config = dict(
    encoder_arch='convnext_v2',
    model='image captioner',
    dataset='photos with spoken descriptions (Open Images, Localized Narratives)',
    train_examples=203450,
    image_size=64,
    crop_scale_min=1,
    horizontal_flip=True,
    translate=0.06,
    tokenizer='word',
    vocab_size=4585,
    encoder_isotropic=False,
    encoder_norm='layernorm',
    encoder_activation='geglu',
    encoder_moe='soft',
    encoder_num_experts=4,
    encoder_moe_every=1,
    encoder_expert_mlp_ratio=1,
    encoder_slots_per_expert=2,
    encoder_shared_expert=False,
    encoder_patch_size=[4, 4],
    encoder_conv_stem=False,
    encoder_depths=[2, 5, 5],
    encoder_widths=[64, 128, 256],
    encoder_kernel_size=7,
    fusion='cross_attention',
    decoder_width=256,
    decoder_layers=6,
    decoder_norm='rmsnorm',
    decoder_norm_position='pre',
    decoder_activation='gelu',
    decoder_mlp_ratio=2,
    decoder_head_dim=48,
    decoder_fused_qkv=False,
    decoder_bias='none',
    decoder_qk_norm=False,
    decoder_parallel_block=False,
    decoder_inner_norm=False,
    decoder_drop_path=0.15,
    decoder_positions='rope',
    decoder_cross_attention_every=1,
    decoder_tie_embeddings=True,
    residual_init='zero_last',
    optimizer='soap',
    beta2=0.99,
    lr=0.0034,
    beta1=0.9,
    shampoo_beta=0.99,
    eps=1e-08,
    precondition_frequency=50,
    max_precond_dim=1024,
    one_sided=False,
    adamw_lr_other_params=0.0024,
    steps=6500,
    batch_size=512,
    epochs=16.4,
    lr_schedule='step',
    warmup_steps=190,
    weight_decay=0.1,
    adamw_weight_decay_other_params=0.01,
)
Rows from block 5 of the image encoder of a small image captioner, named by matrix and row number. Rows with one number within an expert belong to one neuron, the router's apart. Each number is 128 + 32 x the weight over its row's rms, rounded and kept within 0 to 255. All counts start at 0. Numbers have three digits each.
Before each expert's rows are labels from the 100 images, of 14848, where the router gives the expert most weight on average: "colour at peak" is the nearest of a few named colours to the mean colour under the peak. Only what is clearly more common there than usual is listed. The data: photos with spoken descriptions (Open Images, Localized Narratives). In brackets: how many of the 100.
# router: slot weights (encoder.blocks.5.mlp.router.weight, 8x128, trained with AdamW), inputs 0-127
# gate: expert gate (encoder.blocks.5.mlp.gate, 4x128x128), inputs 0-127
# up: expert up (encoder.blocks.5.mlp.up, 4x128x128), inputs 0-127
# down: expert down (encoder.blocks.5.mlp.down, 4x128x128, transposed), outputs 0-127

# expert 1
colour at peak: white (80)
router.2:126170114190160111171093134084137157123130153176153103162078115136119153111124117114121108136146074108128171082131192152144089143136067123183092177139094108084141145146098093145192082141129135141057129138186127119170119115166205109120133138078143117088127142080156068138156104169179083092116111115132097138084079112118146122103186131138067141104150156149072123143145100173123210147148
router.3:117122145136140162172106120093160128120095139191177106157091108112119157123116119128134156116155139151099133106116161137113121167131103146123138188094134143080140161115155093093147144146211139181050129126157203119129137092145167158127113062084096088101112154104111083145096117110125102101124104141111098164133054089093118125107195105107073126087187142208073135149099141173117217137170
gate.15:150158115125087101204117115193107102124128168155125125128162115110132109148184071118097179141116136138132092097105096119163097091157187117091060185045157099176147125112122124095113168075108155113154194146173117075091066068114113141156130106129135111102181151148106128149101152133163115113121152115117132134119173147114166093111087081142134092139145118129147208213106089098129113156150
up.15:133085167152124083131136093118096102176143122172206177161145082113140184110173112156055136140130144142141161102123093185112096130150112118098135225130145173121147126124183133068163179103114165181121134127151194140124174095110086151108102071112118086128137140109119184115089124119129114099120133127079149089140070143071120152108079075081163165088138087148163141131140088111122171129125
down.15:147086145117157184181081106164177119112124116112169097114174103136096112130105162105100153157084129118140131150126079120147183163123133100173129161116078137101159149053075093064122110176153112092175117122123176188115124165142137111092135141103148135109173116142055110085085054154155112099207105127143184130161130123174088090097106143068082125132153143120128133140112146140173073134080
gate.16:189101138141130137186153171108081119156152143113036189121164145127145150142098089154087117076114168099203195158129147137170138137148149135134129115142125120135119156149120132045190126167100123148160100143114100094120092128107093129088128146124113087111104101169121114125116103036197171098089144103187110159149158153117121126164104121146078082151140156059114146182135126081157119157123
up.16:060120125101110138029129126153165094124147119107192065131055142159106072155179162109165159194143075117144089077132090136106145127090110121068175129098165140124120093073125105180107130108121113146156155114115158161108154111147131143140123099096140141181150110101131166131121155205084100148171135131071171131105082065129133147110123128091156137102101138163159078067128139173135119136120
down.16:156137144122100140168111129114119135140125147110116092128138185151155123099106102121111145114072203118174085143091130129157131174078081161094174172117127143114182113094183060123142148169086120184107141094052186130151157121119139164134097128080138110122184127075126123125102132078087150074137185138159147103104167130064126130140160121152077175079124224140114118149091093169121112168124
gate.17:153157081159193153109135139154114103092112185130117127139131117153073075181163157137166115117134152087113144156152194142142144131149166105175154053120143146064134143100087094117087074075134129123157149125182129076096181143128089166116142103106196182095182236116143099175109132088086150083147123140132078122148168149089125105171110166148116126091147104121113126152114134096143120141113
up.17:078142128102131161140156168110187132105162165140103146067091108164140127087102104110144123154113158049081114104124127085171162149079088057014112140085118140170107144116141171083158196139147152149151193132111123140115119187143135138055157149129130133188120032123136170123148121111131150123085099082146149157112079136160134114124157154174134100131147144140140157121157095137126142115122
down.17:093151074207171133135116098145105113112164126095119126122099124109159064095137125172151109156185143131134126164149154118080102112157138146074086130097181114128137118093104122077134087084164085170103139131118143114159171130122145086093128140170085124161080139146125116039108108079145135135159146128171178060166141144130166095158136191152103144117098055172148143033163112088116102106127
gate.18:146143127139109122081131129044134094190133073078097125165092138118111151123111141140157125100067104077126149131131127129155061117143132153121093170126123106142182136124114074123084182131177162140158164138067147158078107128113114156110164051204159099146090160133080138074102130209117095109078144127119068136049155159102105127164082166126122145149133157139105167108096117111164137138124
up.18:136141110115068081061180123041139109128159115082107107138120148091137119118095157149119125100081131081097166146125116105186074153136118202153115169095150110160139177127087106077122144124199119169152118165117148164105141164118091102141123045196149115181119128141144155118137151177163099155066127103143118152038186123130118155179146139113112133138178185111102133109117127112137123135126
down.18:107075134136084159127083123092175075148144122109118162143125148116156124130179100128112108085164106071150109133113117129114107118168128109089118119111143124202200133116120111126104133146097129135135062142179105098126134119163074197198140168195109125124190185169103131133158099095119129188132123159135084131073113123132149140113082090163099045170161151105093091140081079134133190178128
gate.19:145119108107081117157138131165124166160147130118146096132119095119136165125097148084165133139091178136166161092223105093123131089145179151086143112143105157182131136073108077110127137067089161101130193099141153182106071134122140127058120145158109151142109174123163116134172087154112106116098076114164145090085091226108138105080162163100109175133131146158114155145093125159151065164164
up.19:111072129126143095110140092066148087137088109118172173108151138130094151121065089101147072126185186105109135143078167128147115182095140112165151101166151097188171106111070071138153154096070155157126076107148172212123118151167117106094121166160118169144149161086126135110102111125132168153156148104155123088171096098072124146170154149105077182102094146118118108129152108105073171117114
down.19:133126143112122191111089134164177163162180112128127093127104149102138125138124125106028132111076160129129104133109127181127177096038092092131107117106170153148176133158102101089127102108118109107137121188069113163066130125148152126101152127124102188124114108140144145083086091231085143118152132106145144096174115118131101119202110137035081097136150109135134176109155133119149135119169
gate.20:127121090125154124162152057189169141140094126092141086091159090043083103121177136127108130163149145127137106143140136038098082126126112129138172170120108194110212130135128189127159141110141159147106119129107149087106144112136079140114142123158099165089119203091129179171129167107104149184131147157111135121154136106085146190058160102166127121167122136101157162124054133119116087130114
up.20:138133144174138149116147133157112123097174150080141160100123120168167137105180156128039124171146160119122123088086100089081147107148122115114091112101134171147133140087150067091132096162118140109141160094116149140121110114084131091175127114120113144164166181083145101137207096087125095115061157128069130137127088088104169197062174091097143144125115137128200136101133093201081171106098
down.20:156194140128100143112160117132092142142133118147170106126151143085148152160158082101105083177154169055084143157101138143098117105177123161057148150145123130214098138211098109114114111098100129159114093148088113138163158145104153195171164166099105144124136105126206124113085091100207111099144151113095171128121112150075125105058147163130128124096095139102080131097154151112134070127102
gate.21:112136156110067154138155139168130050171095181128141147129066145125142096082161122178148089131133138195137142136117126097084194161158130177160133131160077154147085076115127135126133186179139119112114126131178159172139100145155168149145095157147109090141107128163179108137113130077127098082153066107150159097091123177107071126107202103090145168095121158151164156132170110089067099162143
up.21:160152143086175126095124107131145194070098041073128094128179095110149131184129157134169169160077129100127117091103098138108121097131096070063122153094131119098157171086138125135152084129124142139139110094116144113119116124090103116131201083121107124151147137167080094156162137144068172102065167118117120141124186078132159108157061165153103085149136077165129114172111111142177160077123
down.21:115156196080117114142140119089110144099116125056093097097211113172137138182144131155215113087140080108139073132103107122099180155152163129142145119069088094153167138132119136109124138171121118167168157075147139132147124112079153159102101079102070119136156129155112078140117135140177166101101117142103108109158179145108096141157037187167134172135133134107128105140102122090123084088070
gate.22:150123118163075119104063130090181141162084082139113084113121081068098112166168164151115106184119108114140100061118098115105080104115186164104106070116157069125070132134152102113122172100117106141141090137131082173203134124085152167178112141108102172172174112099139110113158162118145134146132069151082100143172125130119100135147154099130139186128122078146135108129187115093074102152070
up.22:122137113206148120150131158079114086097120163139131181141083133126128189106115173238154153080162122107124097125190150143126145117112095139119109125192099098113168129065183138107143145120124095159205126110123108119147117176155074077081197118146110148136123116117117100150117094099122114136155128106132154123061127119118143152175123047159148083114151139147161096104085109122095206152135
down.22:157113158192082196114138138085097171123119115147105159140112185086071122086080135076033115105062143129200164128109158144120125104158110136121112164158095141143132083108129155168137087129132151118093180114153149108155113081166121087150077118137129114183158108131081134080142092088111088126124095110190123109138104115068135139119205141099129090096149096138161123117148154154107128196092
gate.23:109103136146132171105104145088147084101147090165102123094111122076134109121198128119185087121106156108093115134118134120063119151120120089140174058117128155218161139077180092136162065072123121141117102130140146106126164115079129184160158105186122057111097110098124098144119130132102127183111104150098156160125151113135122147058142108114126161067085145147098158135205150064119173132099
up.23:133104132111106094126102065079109182191174112116107066081070144130126154117134146118152090124133151122208105166108091159090154160100106107137150106125118185105127119177132174095122078147161164107144150100121091157100138121106144140085085158202121138105114128131190151190134146181133163183091142109138203101124091155121137099085182109153136096086104141145089086130064124187145113106119
down.23:131130096154122115136172194113104149200106141084145170163107099099168137137159101084090111133114098129151146147161089145132156073141146119122147138099089116126151105198140208111132133158099145105164114147172126174132127124172109081147179160084184075120119104142145188118131117119130122120072173122138175157067062145129179162126111066132122167183103122091162116115168182085181184107120
gate.24:160145148167091108165115096111107090184145131162166093140134185138195126098196157104088114163099145064103114116126114143107067154108161141079017140141127116180111148122171165111108158125170084103146134117131190092119145136092168138145154115121163124142116173162123149113130132146143096066130105109160109144121145054113087168136100148075154150152138145143121080227115156145108168116128
up.24:136160124126120113153110140076124087155162216114090156124111056083091197145193088180146121104166087116117118095103184133138115161062172122108114146069086158108121086129128129113114093119121135165142156099080139149178085130111123118174123096105130137146144148110111124095064121136054140123129127156138107192175141154130097159063099098153135104107115128133122073202147142117119104071075
down.24:111109066177210136137086121139140117096134113131127146117152145097124107164123112137123085120098142129113187146189119137140158165118125130126135106123130094071091180130114092144086126177126149069086135089165095130215117118174113212121108106148177131181122115082133109162143107066153150090110112178116182211165132105152169127132121102157128156110165142134074109064099112121172182103093

# expert 2
colour at peak: black (53)
router.4:146164168084114097185130118177155136094203112059138114091114191159138200161217153139141140072157101147112135138152074155134061133135141140114120152146098139178112116157118188134088112081130178141136124080121096078120124102103121167130090114140116080124140112171070154046092124146141073075113127093134174140130138164129140156086162105098113151122124120123146150146109162149133097135193
router.5:142122092085110106176119088150145126136117102069127091133112174138136172127124208165192124055161107148147197188092114185126042123139131189116123126124106151130129112157128165144152129102158113187183129143118128064108149134185137187099125102108123138055121123139074176102164110129148152136075133104104103129129148179093157075089146124089126112129132115096113110096070135148131119098184
gate.15:199110107125118091101092164144121104120155082174148136139112084145219160122135161147117171097132107100117100109175116140144192159108074163071088154110113090124127124059104097144113135146150109138197129142107113131132080176130162129149103070074148110156055135114112151117125100138122075091151108070114093163124161098131170093122137146144134069070120164134075163117141108210097147090144
up.15:125090151163172191099117148148180076120128199144125114131129122118062142091122109083181051110142151135125125141102181115100122092152149038155127130134186159142091148145160129107136147111099133112070186089163195125160092141124083157125108143109132154072083197133129112131087138134127157166122177135174121130109151179137077079118136113101183071136136120146163073116091169138117143116103
down.15:150155143088150068099104104083143091153101159111135133125105147120181077146118172076076113082173143158124158141190150153104101096145184094113132069134132143163105105127115097146141110107169090161035050099115174187100192164127156117149125189091122120145103111139116170115128105143175167138099096152129102104043149091157131137159146099155098163078099127148171113141134119167117091126142
gate.16:082101115099110128127204097165163162113083152132122131133177136157183109169088135083051116172094112169142096169129130142138106141208083113125115105136094112133134196118084162134130055139158123121174157161150143161141142103193084150140147150139128138100176191083133165128102107112055165111117110185163153106152137081074137088112118136121208151161137159122145136130106129083112132110093
up.16:136101156116138158123140149100164081109092158097113119100146104120168134124133109119104119144158126180167115146125162157127136181117095118074054141146143160161132132149096164129117133139139165161127155129151142116134137117165170089134176202153190119063176101101027109091066096154077129102133125156143174145116087087113129103195213177139192131109081112108159159055143159116107119126146
down.16:135106087123173110079151130121162149143092106102124124178090185120111148140130153072121153158189140107095152096097127106133130150122061141120116127163089051086091166124092100122089114105122124097108179065105108073138115170077089087122156113129143184109165170124081058143175093100119161149083107140153117112166094136093093103133159075139167202073147158181120119100114163170139134087139
gate.17:134178133151112124098145108139113179119142165156145167147102122110208130084102081127125112148138099157143124135137123136113139129096128168154111175117145125137094091097071165083118075141199155081177092045197142133109089105136155133071079108163157101142038171118109138080111135152109148133165131126150170087095148123182170180157094102117106074127130109131109118135107106168192168160176
up.17:112100107178140116100140039106151161118146156100104191150100125140154203100108121157162128143152090094080099090111186148141148135131153175139108108115170115181148121170191162119122133142151064115117121134163089079140137066098151134059131167117106071094112164113123130103132146089118144194181155083097174082122106177138157159139095140116143129090142061153129140168122142144184184156130
down.17:122154066170139105120164130103170111162061113115089102113145152095090156139144138184106111123182147109140159158130162173163130149125139135196136067177157151115078127144113116113146088076121163202112151086116138117132093107214082151059148108103147125135115196106214137154125092187142120117112067139102160099116132151184152173102150119124116114133144063079152095129141149134146112100122
gate.18:152155115105133076149142092119089151092160175119147086072151099145102161118134104118102056154119128100155117123103185076162150152081127119094098103129138091137128114179106121174082128107048114169123102166128176126165146127083128144171154102104103141148109176156151195142117113089144134148121076141132169113205170150118138155122167134101061109065153160145109123118193080152136068164062
up.18:118136191122202176108168138115150078160101099185109123125174180121144120168094146130126104060106132204179118123079097073165130109140135155138112156105099148085115163165135183103148147170130128089140107153156107146156153127156156083115107151162142177091166142068114102111111088177116108114110160112133098141079121147088153116106186128184182142196105106190141114132102162088156128112184
down.18:125114138107083147177116095164082106096130135145113148082089158137207110117174074153140052125151103181122150155078184125122099103161131078126119099111131120124058104094124085098098152156122138149138110159099148117128169143149039077061131072154055162178084113163152123089133146152148131159119152116108136147135185092121134112133133135149128107059125075127103121083103086137125168071121
gate.19:089154171133145125151147142188088116106105160124131150115137143165112136123124113105166234116115149124141145180198135084205107144118110083080161083113132106079167074101154113174141114118091118150127124141152096122068169114047125113121105123114133137124086137124109075149138150110103176167080129157123146143156136136125100153168128103084070102086170208109099177098140123172090063145108
up.19:079179160129136081114130143183145100100122178125135129103110129136109152098153111134172212125131114112091133213205152094187135131130127140088140098091142145151169082090138133210116139128105136175137105121128106125058156154082142117144099166165102111124132092123150065091119157133110177135080122139116103129155102110117099157167143135079071071129173202120092178097140158142125066110146
down.19:178076164105115162109157086084186145154146135170146179104180143101048123071170143093106114138093115115087119152106139142192118083024112066157105164085130177129140077151125156112155180170153147094147129102125065147119132130145088116108157130108152145181147109164131164105091136130150095143153135173192124089115087095155073108111129134079124107154168139113138118077112124113121109165122
gate.20:069149175129157131156165087146112125117124179089169124124095130155183192077120110081135143156193139118172131159126148071158132128095100046134082153113097188091122110145147124098121063096144177077087077148166115105183163131094176107113162117107136124152115199146158128093118129123159083121178148164117098133068124108107096141118119110124062104131115112130169164131084131147161144129197
up.20:130122171149099080088160079155120110043082181105116099169113166169123177170118144132144122139198123120164111156131133111138145147119105081137105149124147124149109074129124095144095117139113111132079068172151138077137103117149156165143130108070088150111114143161058145118151093111169124125144155173165102106199156151035127166155172126168096068175089101116124118071155110117165172116171
down.20:179100150183061126134111230122166088078151165124147094141130103130095194112146146163169111139193129124112076081084117085146122139130134134197109083105139186163121146098152132140126092139108118123136057133150142161091110097144125134107126153137157122174115079153163111177116083168163110129144162129180103116146151093123127080099157173098181195100168159172146153143103152119146119067140
gate.21:153180172103172144202143096147123084115047131159085155164126130182139067159142175117154052066150098111073088075192169106091092160137112084128163138122144139127162096108118156178147121121151161109119159143166070063130155158104129129142079083137186130132093077102121123086132177107119145136160136126137102127130178103102127131135142161126122151112084065152146175104126122172128113150111
up.21:116062112161133102105157152076135162158176159116161128128103109094153117108112090132096234111141140132152107200057161120165142120095123153114108118143076096131096169150159099077133119183116102139152104146121173153145141119163100117107159142112081188135127143138141124186077107109148096115111121134128146105101057153165151067143158082083152100112181179153142074163080112116106125079188
down.21:112196056146103135160093175157161154170102121078066129202139154176178145150194098126081064146153130193136175101160101088072105105115134129057080140168145135149091087126144108128158124105138141137101136092186104143147126094124127147120135124147117144139098085193094142091125094121094119125186135180105152173138152164114098187139119087119102133144152114100151167128169117128121131138189
gate.22:099167105143079084104126067059165151129146161145097135177088111175154101171088113178162110095091150175174153142097164184142136168136180118136097151100130121105172070139192148104089085184122127122091101131136123126114153127120114111075142125158147128129127203099151090052115162109148122114171129105111119151124142137179131101125064140155091091107078117137127145113085138025152119145128
up.22:067185186101103095082105068128102140097142125069185069155152132137154105174133083103121094146111176156129141115084138160124114137106133076069124097115160145128193144170160165114136159145159188146140136111136112115119168134076093132108122160158149120115162118128106140056124092104162141127140138126080149131178091079204151080108091150137104103143134116138143170153140164181182051088107
down.22:095108154127097140060092160122134113182084085188143123142112128076140140109092112131126131095099063104156186129084148132153142167135171115124159089143136189136151102127167142141139169156151122080109127110199145167134136145157156100123143138103137063166076179081111117116115163099135088132178174201173155145079107162123065084114124109157217114123133167123101144126058129086123125119164
gate.23:136169111157137115151183114100038155092154121085134095157177161112147128092101095079110155092096156173139163146115143113101163097148168110129122149152140122139099122184117101131131132150142142170138058093147108123087070127122143120124132159094158168092086159119091121173081111139135134124080186151162164092110120172146187184143208092082110141108099136141095171103152103092091228126156
up.23:147060118161131190142113128100132127155106139124134076154056127117129174104134123220131082138124139123124102110093084093173098144051095147100153055083131139147170149108112052147089089118151125160092113148161113095131151136130219120164156142137093124193110098162183096070152117110131058118123093142121118122107094103142120120069095181108139115143120167085141104113129103081119137156135
down.23:123133121159056151092129119184101096125127117116127139095125188072164147172138150150214118106178080160076174154118154140137171148091120180136126104096078113075121126099135114124131189106151155165094093130134136135134124077197159143100118117118177125156129122124151102159064127123157186069148152088170158109091110146123123138189173106144162161148166138202129093186156111087169136108113
gate.24:156083121109126121156146183094097119126156158161130147157116097157132090127119135099166182126084149149144123155178137130183102166196153098095080160031143101075079075091101171137197201158108066077097071164126138118088116139086135088143072133080119098164114136119038105129137143130074120108140140136151084087139122127165150121126098145149160112119137138142123104171157119136096135120108
up.24:113110088093105121129112165110135171170166169181104136127082148161138124124179119093137096130098124107153129164140104090108174077134177171110153127124129110132122105084096078115159063085138038122106115117104129116111106198136091197171076086103142109110120123119143143080125107109154120089113125112157096113130160177144127141107160127147201087073038079130098103204121104177144120171138
down.24:130129132103125118087114148116183129139111152168120155113129099149018146153166152065078057113143130140084209105168098194151136124109126160173111086095101149107153123124084185131122082112176141142095164117083152151118113120147103108059129109172129122161136100146150110138127103056160153080207127167132148069122157111095165164131083130143073138091106108125118127160119111149144119090082

# expert 3
colour at peak: brown (67)
router.6:120157121108166152140131121094170164123125129115170150098129131096097143108100131182145165130111139109139151150074154121101124122129092178109139176094130185082158157129170194104160075135147068130101141139107115082119170095109121144168083137101120102156047173140205127205134162082116173149100135138086120123178167133136118149101069154117222106081105123098143143159093086184120088166146
router.7:075156136119194160133152162053151125125106088108132083137111104120137134124104077147143139135090145075147141168141189144118110116129099193119114175085126155134152122124139186115137025108147060106127110108134095105146152082105150187111148183110097114141117196128203151175145155128111174170115137157114154097138138121173137159123091183144185124103120091118095134147124088163156097188179
gate.15:102141135157112115098082144193137101109122108126112072161151057159153124131117115088176109103157085147175093139035125102086146156100132081083132162164088135140111157139138126173089155120156056107101104096171148156176122145148100122143181172156093136075102117104104121118090100157092189067131113126066124137093118111141108123156031171165157138089150167136161154165125142092109138118130
up.15:124116129145102132132117094074131165133231100151136129087125120118142082190163117145142123183132159116104122148034136167148115131099171166111132119145173140135142098200096075115117137138061174090067109199152149128140162076133186134198066110121097092174176115122133129136153075132122070131110136159083131138119154136109104127119122131123141117126159132131171128096142114136192056159118
down.15:117109148046093139148075193099116166156079135131163106106099102125131142121190109132105087141121065157170132063167127158117157083130117100153155072119125096083097158188141158119108125095135156154138140094069138105133128086166173134150163104138122142150106098127129081078139094133192062109109153066151062165137200139118109114169115157093159162141139148090135125123164118085102094184104
gate.16:173088161187092129121178166148147089092082186134152111192146136114121097178137170122140134166112092039128169102126151119109139141112161135192106134156177122145057134145097163134087124136162098141090113108121133143145140147115139126148164184178075153088141132045104151063082090119116082144116141131142133094179112073133150112106114127160122139102127137128117131039133131101137081189170
up.16:129141166106173092169123131116050134163184123168105082107070128119109127084120114134112129151165088104141077129118070163137101083084106174126152114172141088091167135166184149145146155113128086124141082167114154098095132157124126118095171053091145073096142176123096148159082147159161141139179110139096089127136049165125094114169131155155146109162125152024125133157141169115085132130146
down.16:177091110170079128130148128074159153123202159072097140124106110116147130133143192149115125162066173191170130165119179128081070109119116066167152085174083103098065113112157176099134101160080144125175112097110166138157124150088199121108124155129134156090112150077125125142094135111084179149129091136174134114094171102128124093092158086155121111134136123161150109069117116080088151151109
gate.17:086113118098156129123138175200175104113144137148141136072105171053200086165118124178171141062120090121123137170122116135146086110122121136079116122091146174128086161108182090159129173118169100127091090090155139094076129129137071099113178107155153148159128162110202122142103110150196079102172115108148134109112153138149139160155176135097147117175099058100152124168150153122075142121112
up.17:157158156102095079186105140169127126123118143102110164148125106119098208122118137067111097160147173098161127100130164079143184089119135130159155118116108130120113121152129209093151101182174188063166142127110191164081093114135158173118082139085088118122183155112104095135173047090156115099117136142122160118131105194085117108093099169123108161067113149127099095145094083135142158120121
down.17:064111139167126125117125144164122133110099126114108170124133141147103141110203090172113137126155188154118096160157144143070077095099129166138113085084103152128157069163123101142142174157152106086083145138186127091137152121158151138170117132112170082047134088113111156128155167156166129103155197094132108148148127170113136107113176173132104174192179114163193144137133074088178175116185
gate.18:120099138077155147137116144128169142177166106087160147099123102113170158167152115120130143158119137097137076144141095154201101142134158147144102119124127114162203144142150171159193141088138126130105156126136145168157122172128112198179100106131126135102121168156067190081166047096144089118159156086110123089101141108068159103181187091139137070115160082058109115108178126177149121150139
up.18:060141129137133159136122097166101090081123135093169140097105178122115184103077166172121129106103132122119106181205125108141178197131043105103131112174077111128098079093133127128111133139106101150109164187125100145072101146077205073119152156133143162147089112147123126129102184162087111121160157196119089130138102108180071165136120121095145101094095094128170120102094098131110096132125
down.18:089077094086127098093169180119107101106106087117146137146109145142162108190116093158089099145174167131166214174129135166127130126128151088139082071144114140152093104142147151142171093096169154182087099108060193131132076119174090152132100176172100144151062110169157141114138092126165116138141163137086088146141145103161130054133115083133115116096184096181117173141125109124118111154096
gate.19:229159108118101151114087099142249043118163110150148114128093195059124126148132142103087077144156105111131111103029135086141115100097098117120137109148097112132136080131096055101082143126141190121123095167119130100084102099142140125168140112087122123121149148106115143177155144149109128144078079128102126140153151137074119087104127157126121141149102143141136109130170150176149165113149
up.19:196199121168136135120094138123139072098101101146142142070088126089096134146110117067111102154170117112119066120023167124153131143069095107133155103109117076107119093118111118086106129080091172139139101184112189143099094133175158139165173112100140080135137113100129122158149154103132093163088121116117158131121134143078121134147180144118128100163089148133118097102205214125150122101183
down.19:088104169130125133191091162126174169108133099162117095179118104117131113144098044111036106114092183137117181083147150062168145135129144110199125121117116130141070136114141168155065124086128172135159086122090140075115128089136179093117192174137119090118124115123098113099108090055088123127150124128121135172086121132102121102117115043103130118157158139113104134134143184130094084151131
gate.20:155110155152124092099125120139106134089103078074141060094145123152063084194158107085108141121143114142149165079151110105134116128154092088152101079110171173138161113116125187167186137112097147129179166100088221094101140092122156148078128150177115093092160083168177133127144160129118110146132187130118149175059127122115110142120110109085108118155130176125213177155120147144128163098136
up.20:165119126097142106114114112075122122097132096200119121109158156133113123126103132110062141143103059098115159158106195145092163074153090162147103108160165173121124114146128169144172081104086138167145118088095190105134153071140138140091118109142173179090102141182149181125104152165091135131121146108112133120069103097161125147121063190133132097122122118056237135142128149121106170077145
down.20:100150125107122102132125168116141103125115144040070132156064161168187106172161133109115127117179137100151129100110131160127072079183143135108172170096080125127098096120120180106115142152129155129167133138079117080129148106161151180104117104195135165076140103171159108116072114127159128165164151080141139146067178110133146175168142125106082058159074080117157152170163137139109149096181
gate.21:178103150149160111153107131153146115145165132102097133075073127091121128127171186055043113120150128101154149071125097094172132148097109112194164084132173168076129110126158165164196129156113119119173127108137125118128150172138182186139120100071148140113234114074129152127114121098142112110118133104104074161106138095118162138113127146128105152151218120118161131141145131148164190103133
up.21:125169136147161155148125136093163180115154099144161129104139070143156140164138092064083109126131165136121131136097112141156122128152060111121130131102159156099146088138159128124097071121133043145207047155108139137134105112148179115127070124081137131118114152065125092109108065131186139111096115088115078140169107122131120143066122128143078211143192114155071117140146115189163165144098
down.21:175133145120181148119105171121152100151096102186103102173162131096154188136139113120110162102150141126092161146100070094157156138166183100119171148076156100146115102135211087073103134089154124116074160108172102135168126135103118096166140177129118165093085148194171116141177057111087136123201157077145097122162132048125113094117115132085091127129122114114166149103082123116120152123166
gate.22:160109102131164116096167096052131140130153115159104105153134099125127138144172104124135081090136170145148180098104100157148125099165115131138140211110150079134126095152163148161161143216186215071080071141116160123139083148173161149083079152112182140126164122151102100072169055156099131115121146106093166076123156113123156195159134146109119077152126105122106115135141115101135135161118
up.22:175160057105151130140115050089104129199152140163163142141144135107135137129124158135126136074134152104210156107112145162142167153165096160154168173126143098131148160097146134163181110179165200123142056099116127118108164169169148141091096102077159163100168143086144113126159142144103092086152123154106110057148158108173127216128127124113139060082103118129067127150125122135151115147120
down.22:077143072120149119116076112099109076107170078161101155175147122076100192166068117141140119132127154110092193158107159110105130127082112115111119044100107146151125113118149128115131127111121163108095182086099131134126157143146126126108101161143153154109125124225140096133074101084163136145106116154117138106079161089094198092101141159176148060114174142101128125062122157068111066126142
gate.23:132140141108173129131117156164130095119133055126069100161149115106167102108153144087077130079114161139137123044086118178109153079142154136118145069122210118164079115169114172136201079123098170139121106095077181089124118173121133099147150102114137097123181122165143118074170076137130192096122102113151111168109063163125176110133099113134135109165113131121153101114100127107147085108057
up.23:145120081139126144114139097165196103141116159131198141085088119106170074176112124149123118153109140138079111154151049097150133091148087135135099132185178094098110119104136119122103090148127105145117113145144162146104118132156133150179131166085144101119122131084054110137144216052084102151118168130134148138139123060117128071110171159093166095186155061097118132147163109126147153211127
down.23:125162124143106134111092045115124139144138165114148171175137102157128103134179218127046127130126103130199142141112178070155157170116122064115100072156141116110193112118078113125109144171095118076066104155110162090082147119128130077108124112146123131088087134127108155188173146125094080124127104120127111104127073125126130157124131083099103167102077179138103036137096129126123151120138
gate.24:138092144112143111128099081117118126183115155160106122159105150167163137121089173068094113084160091123122183128155232109133163161128154124128155136078135087132120116153087153125117138148107197123179125129118142129117114166151177130088194102079162096129100111118088120100139105166115073168128084203124110147065224128149096123145093097104148143156162093141126127155073132196106148091115
up.24:174074092096089123174073128105099136169153106200092102121122095138125144138100145089096124117157170110107216130168204114129145135144162166129135155050168109095144133117067166119132123151080179131152099129162099106145151108156178118120187133069137074146097108126101117116169117155088105147132093126108150082123236156164101116173089092137147170154148129136113121141117107147107155103099
down.24:186170127133097164098081103130158091114160132128146194179132103105095134114101150137150137114074159112209133138113112120116096178154164201149117160215107104100129113151132121089121163110132055127134107146156130178064164127112173158118198156161175167159108149107144112115062077127170175089134115093160150144086139152170095159119146077118131126134135120123111112105086134198136080146101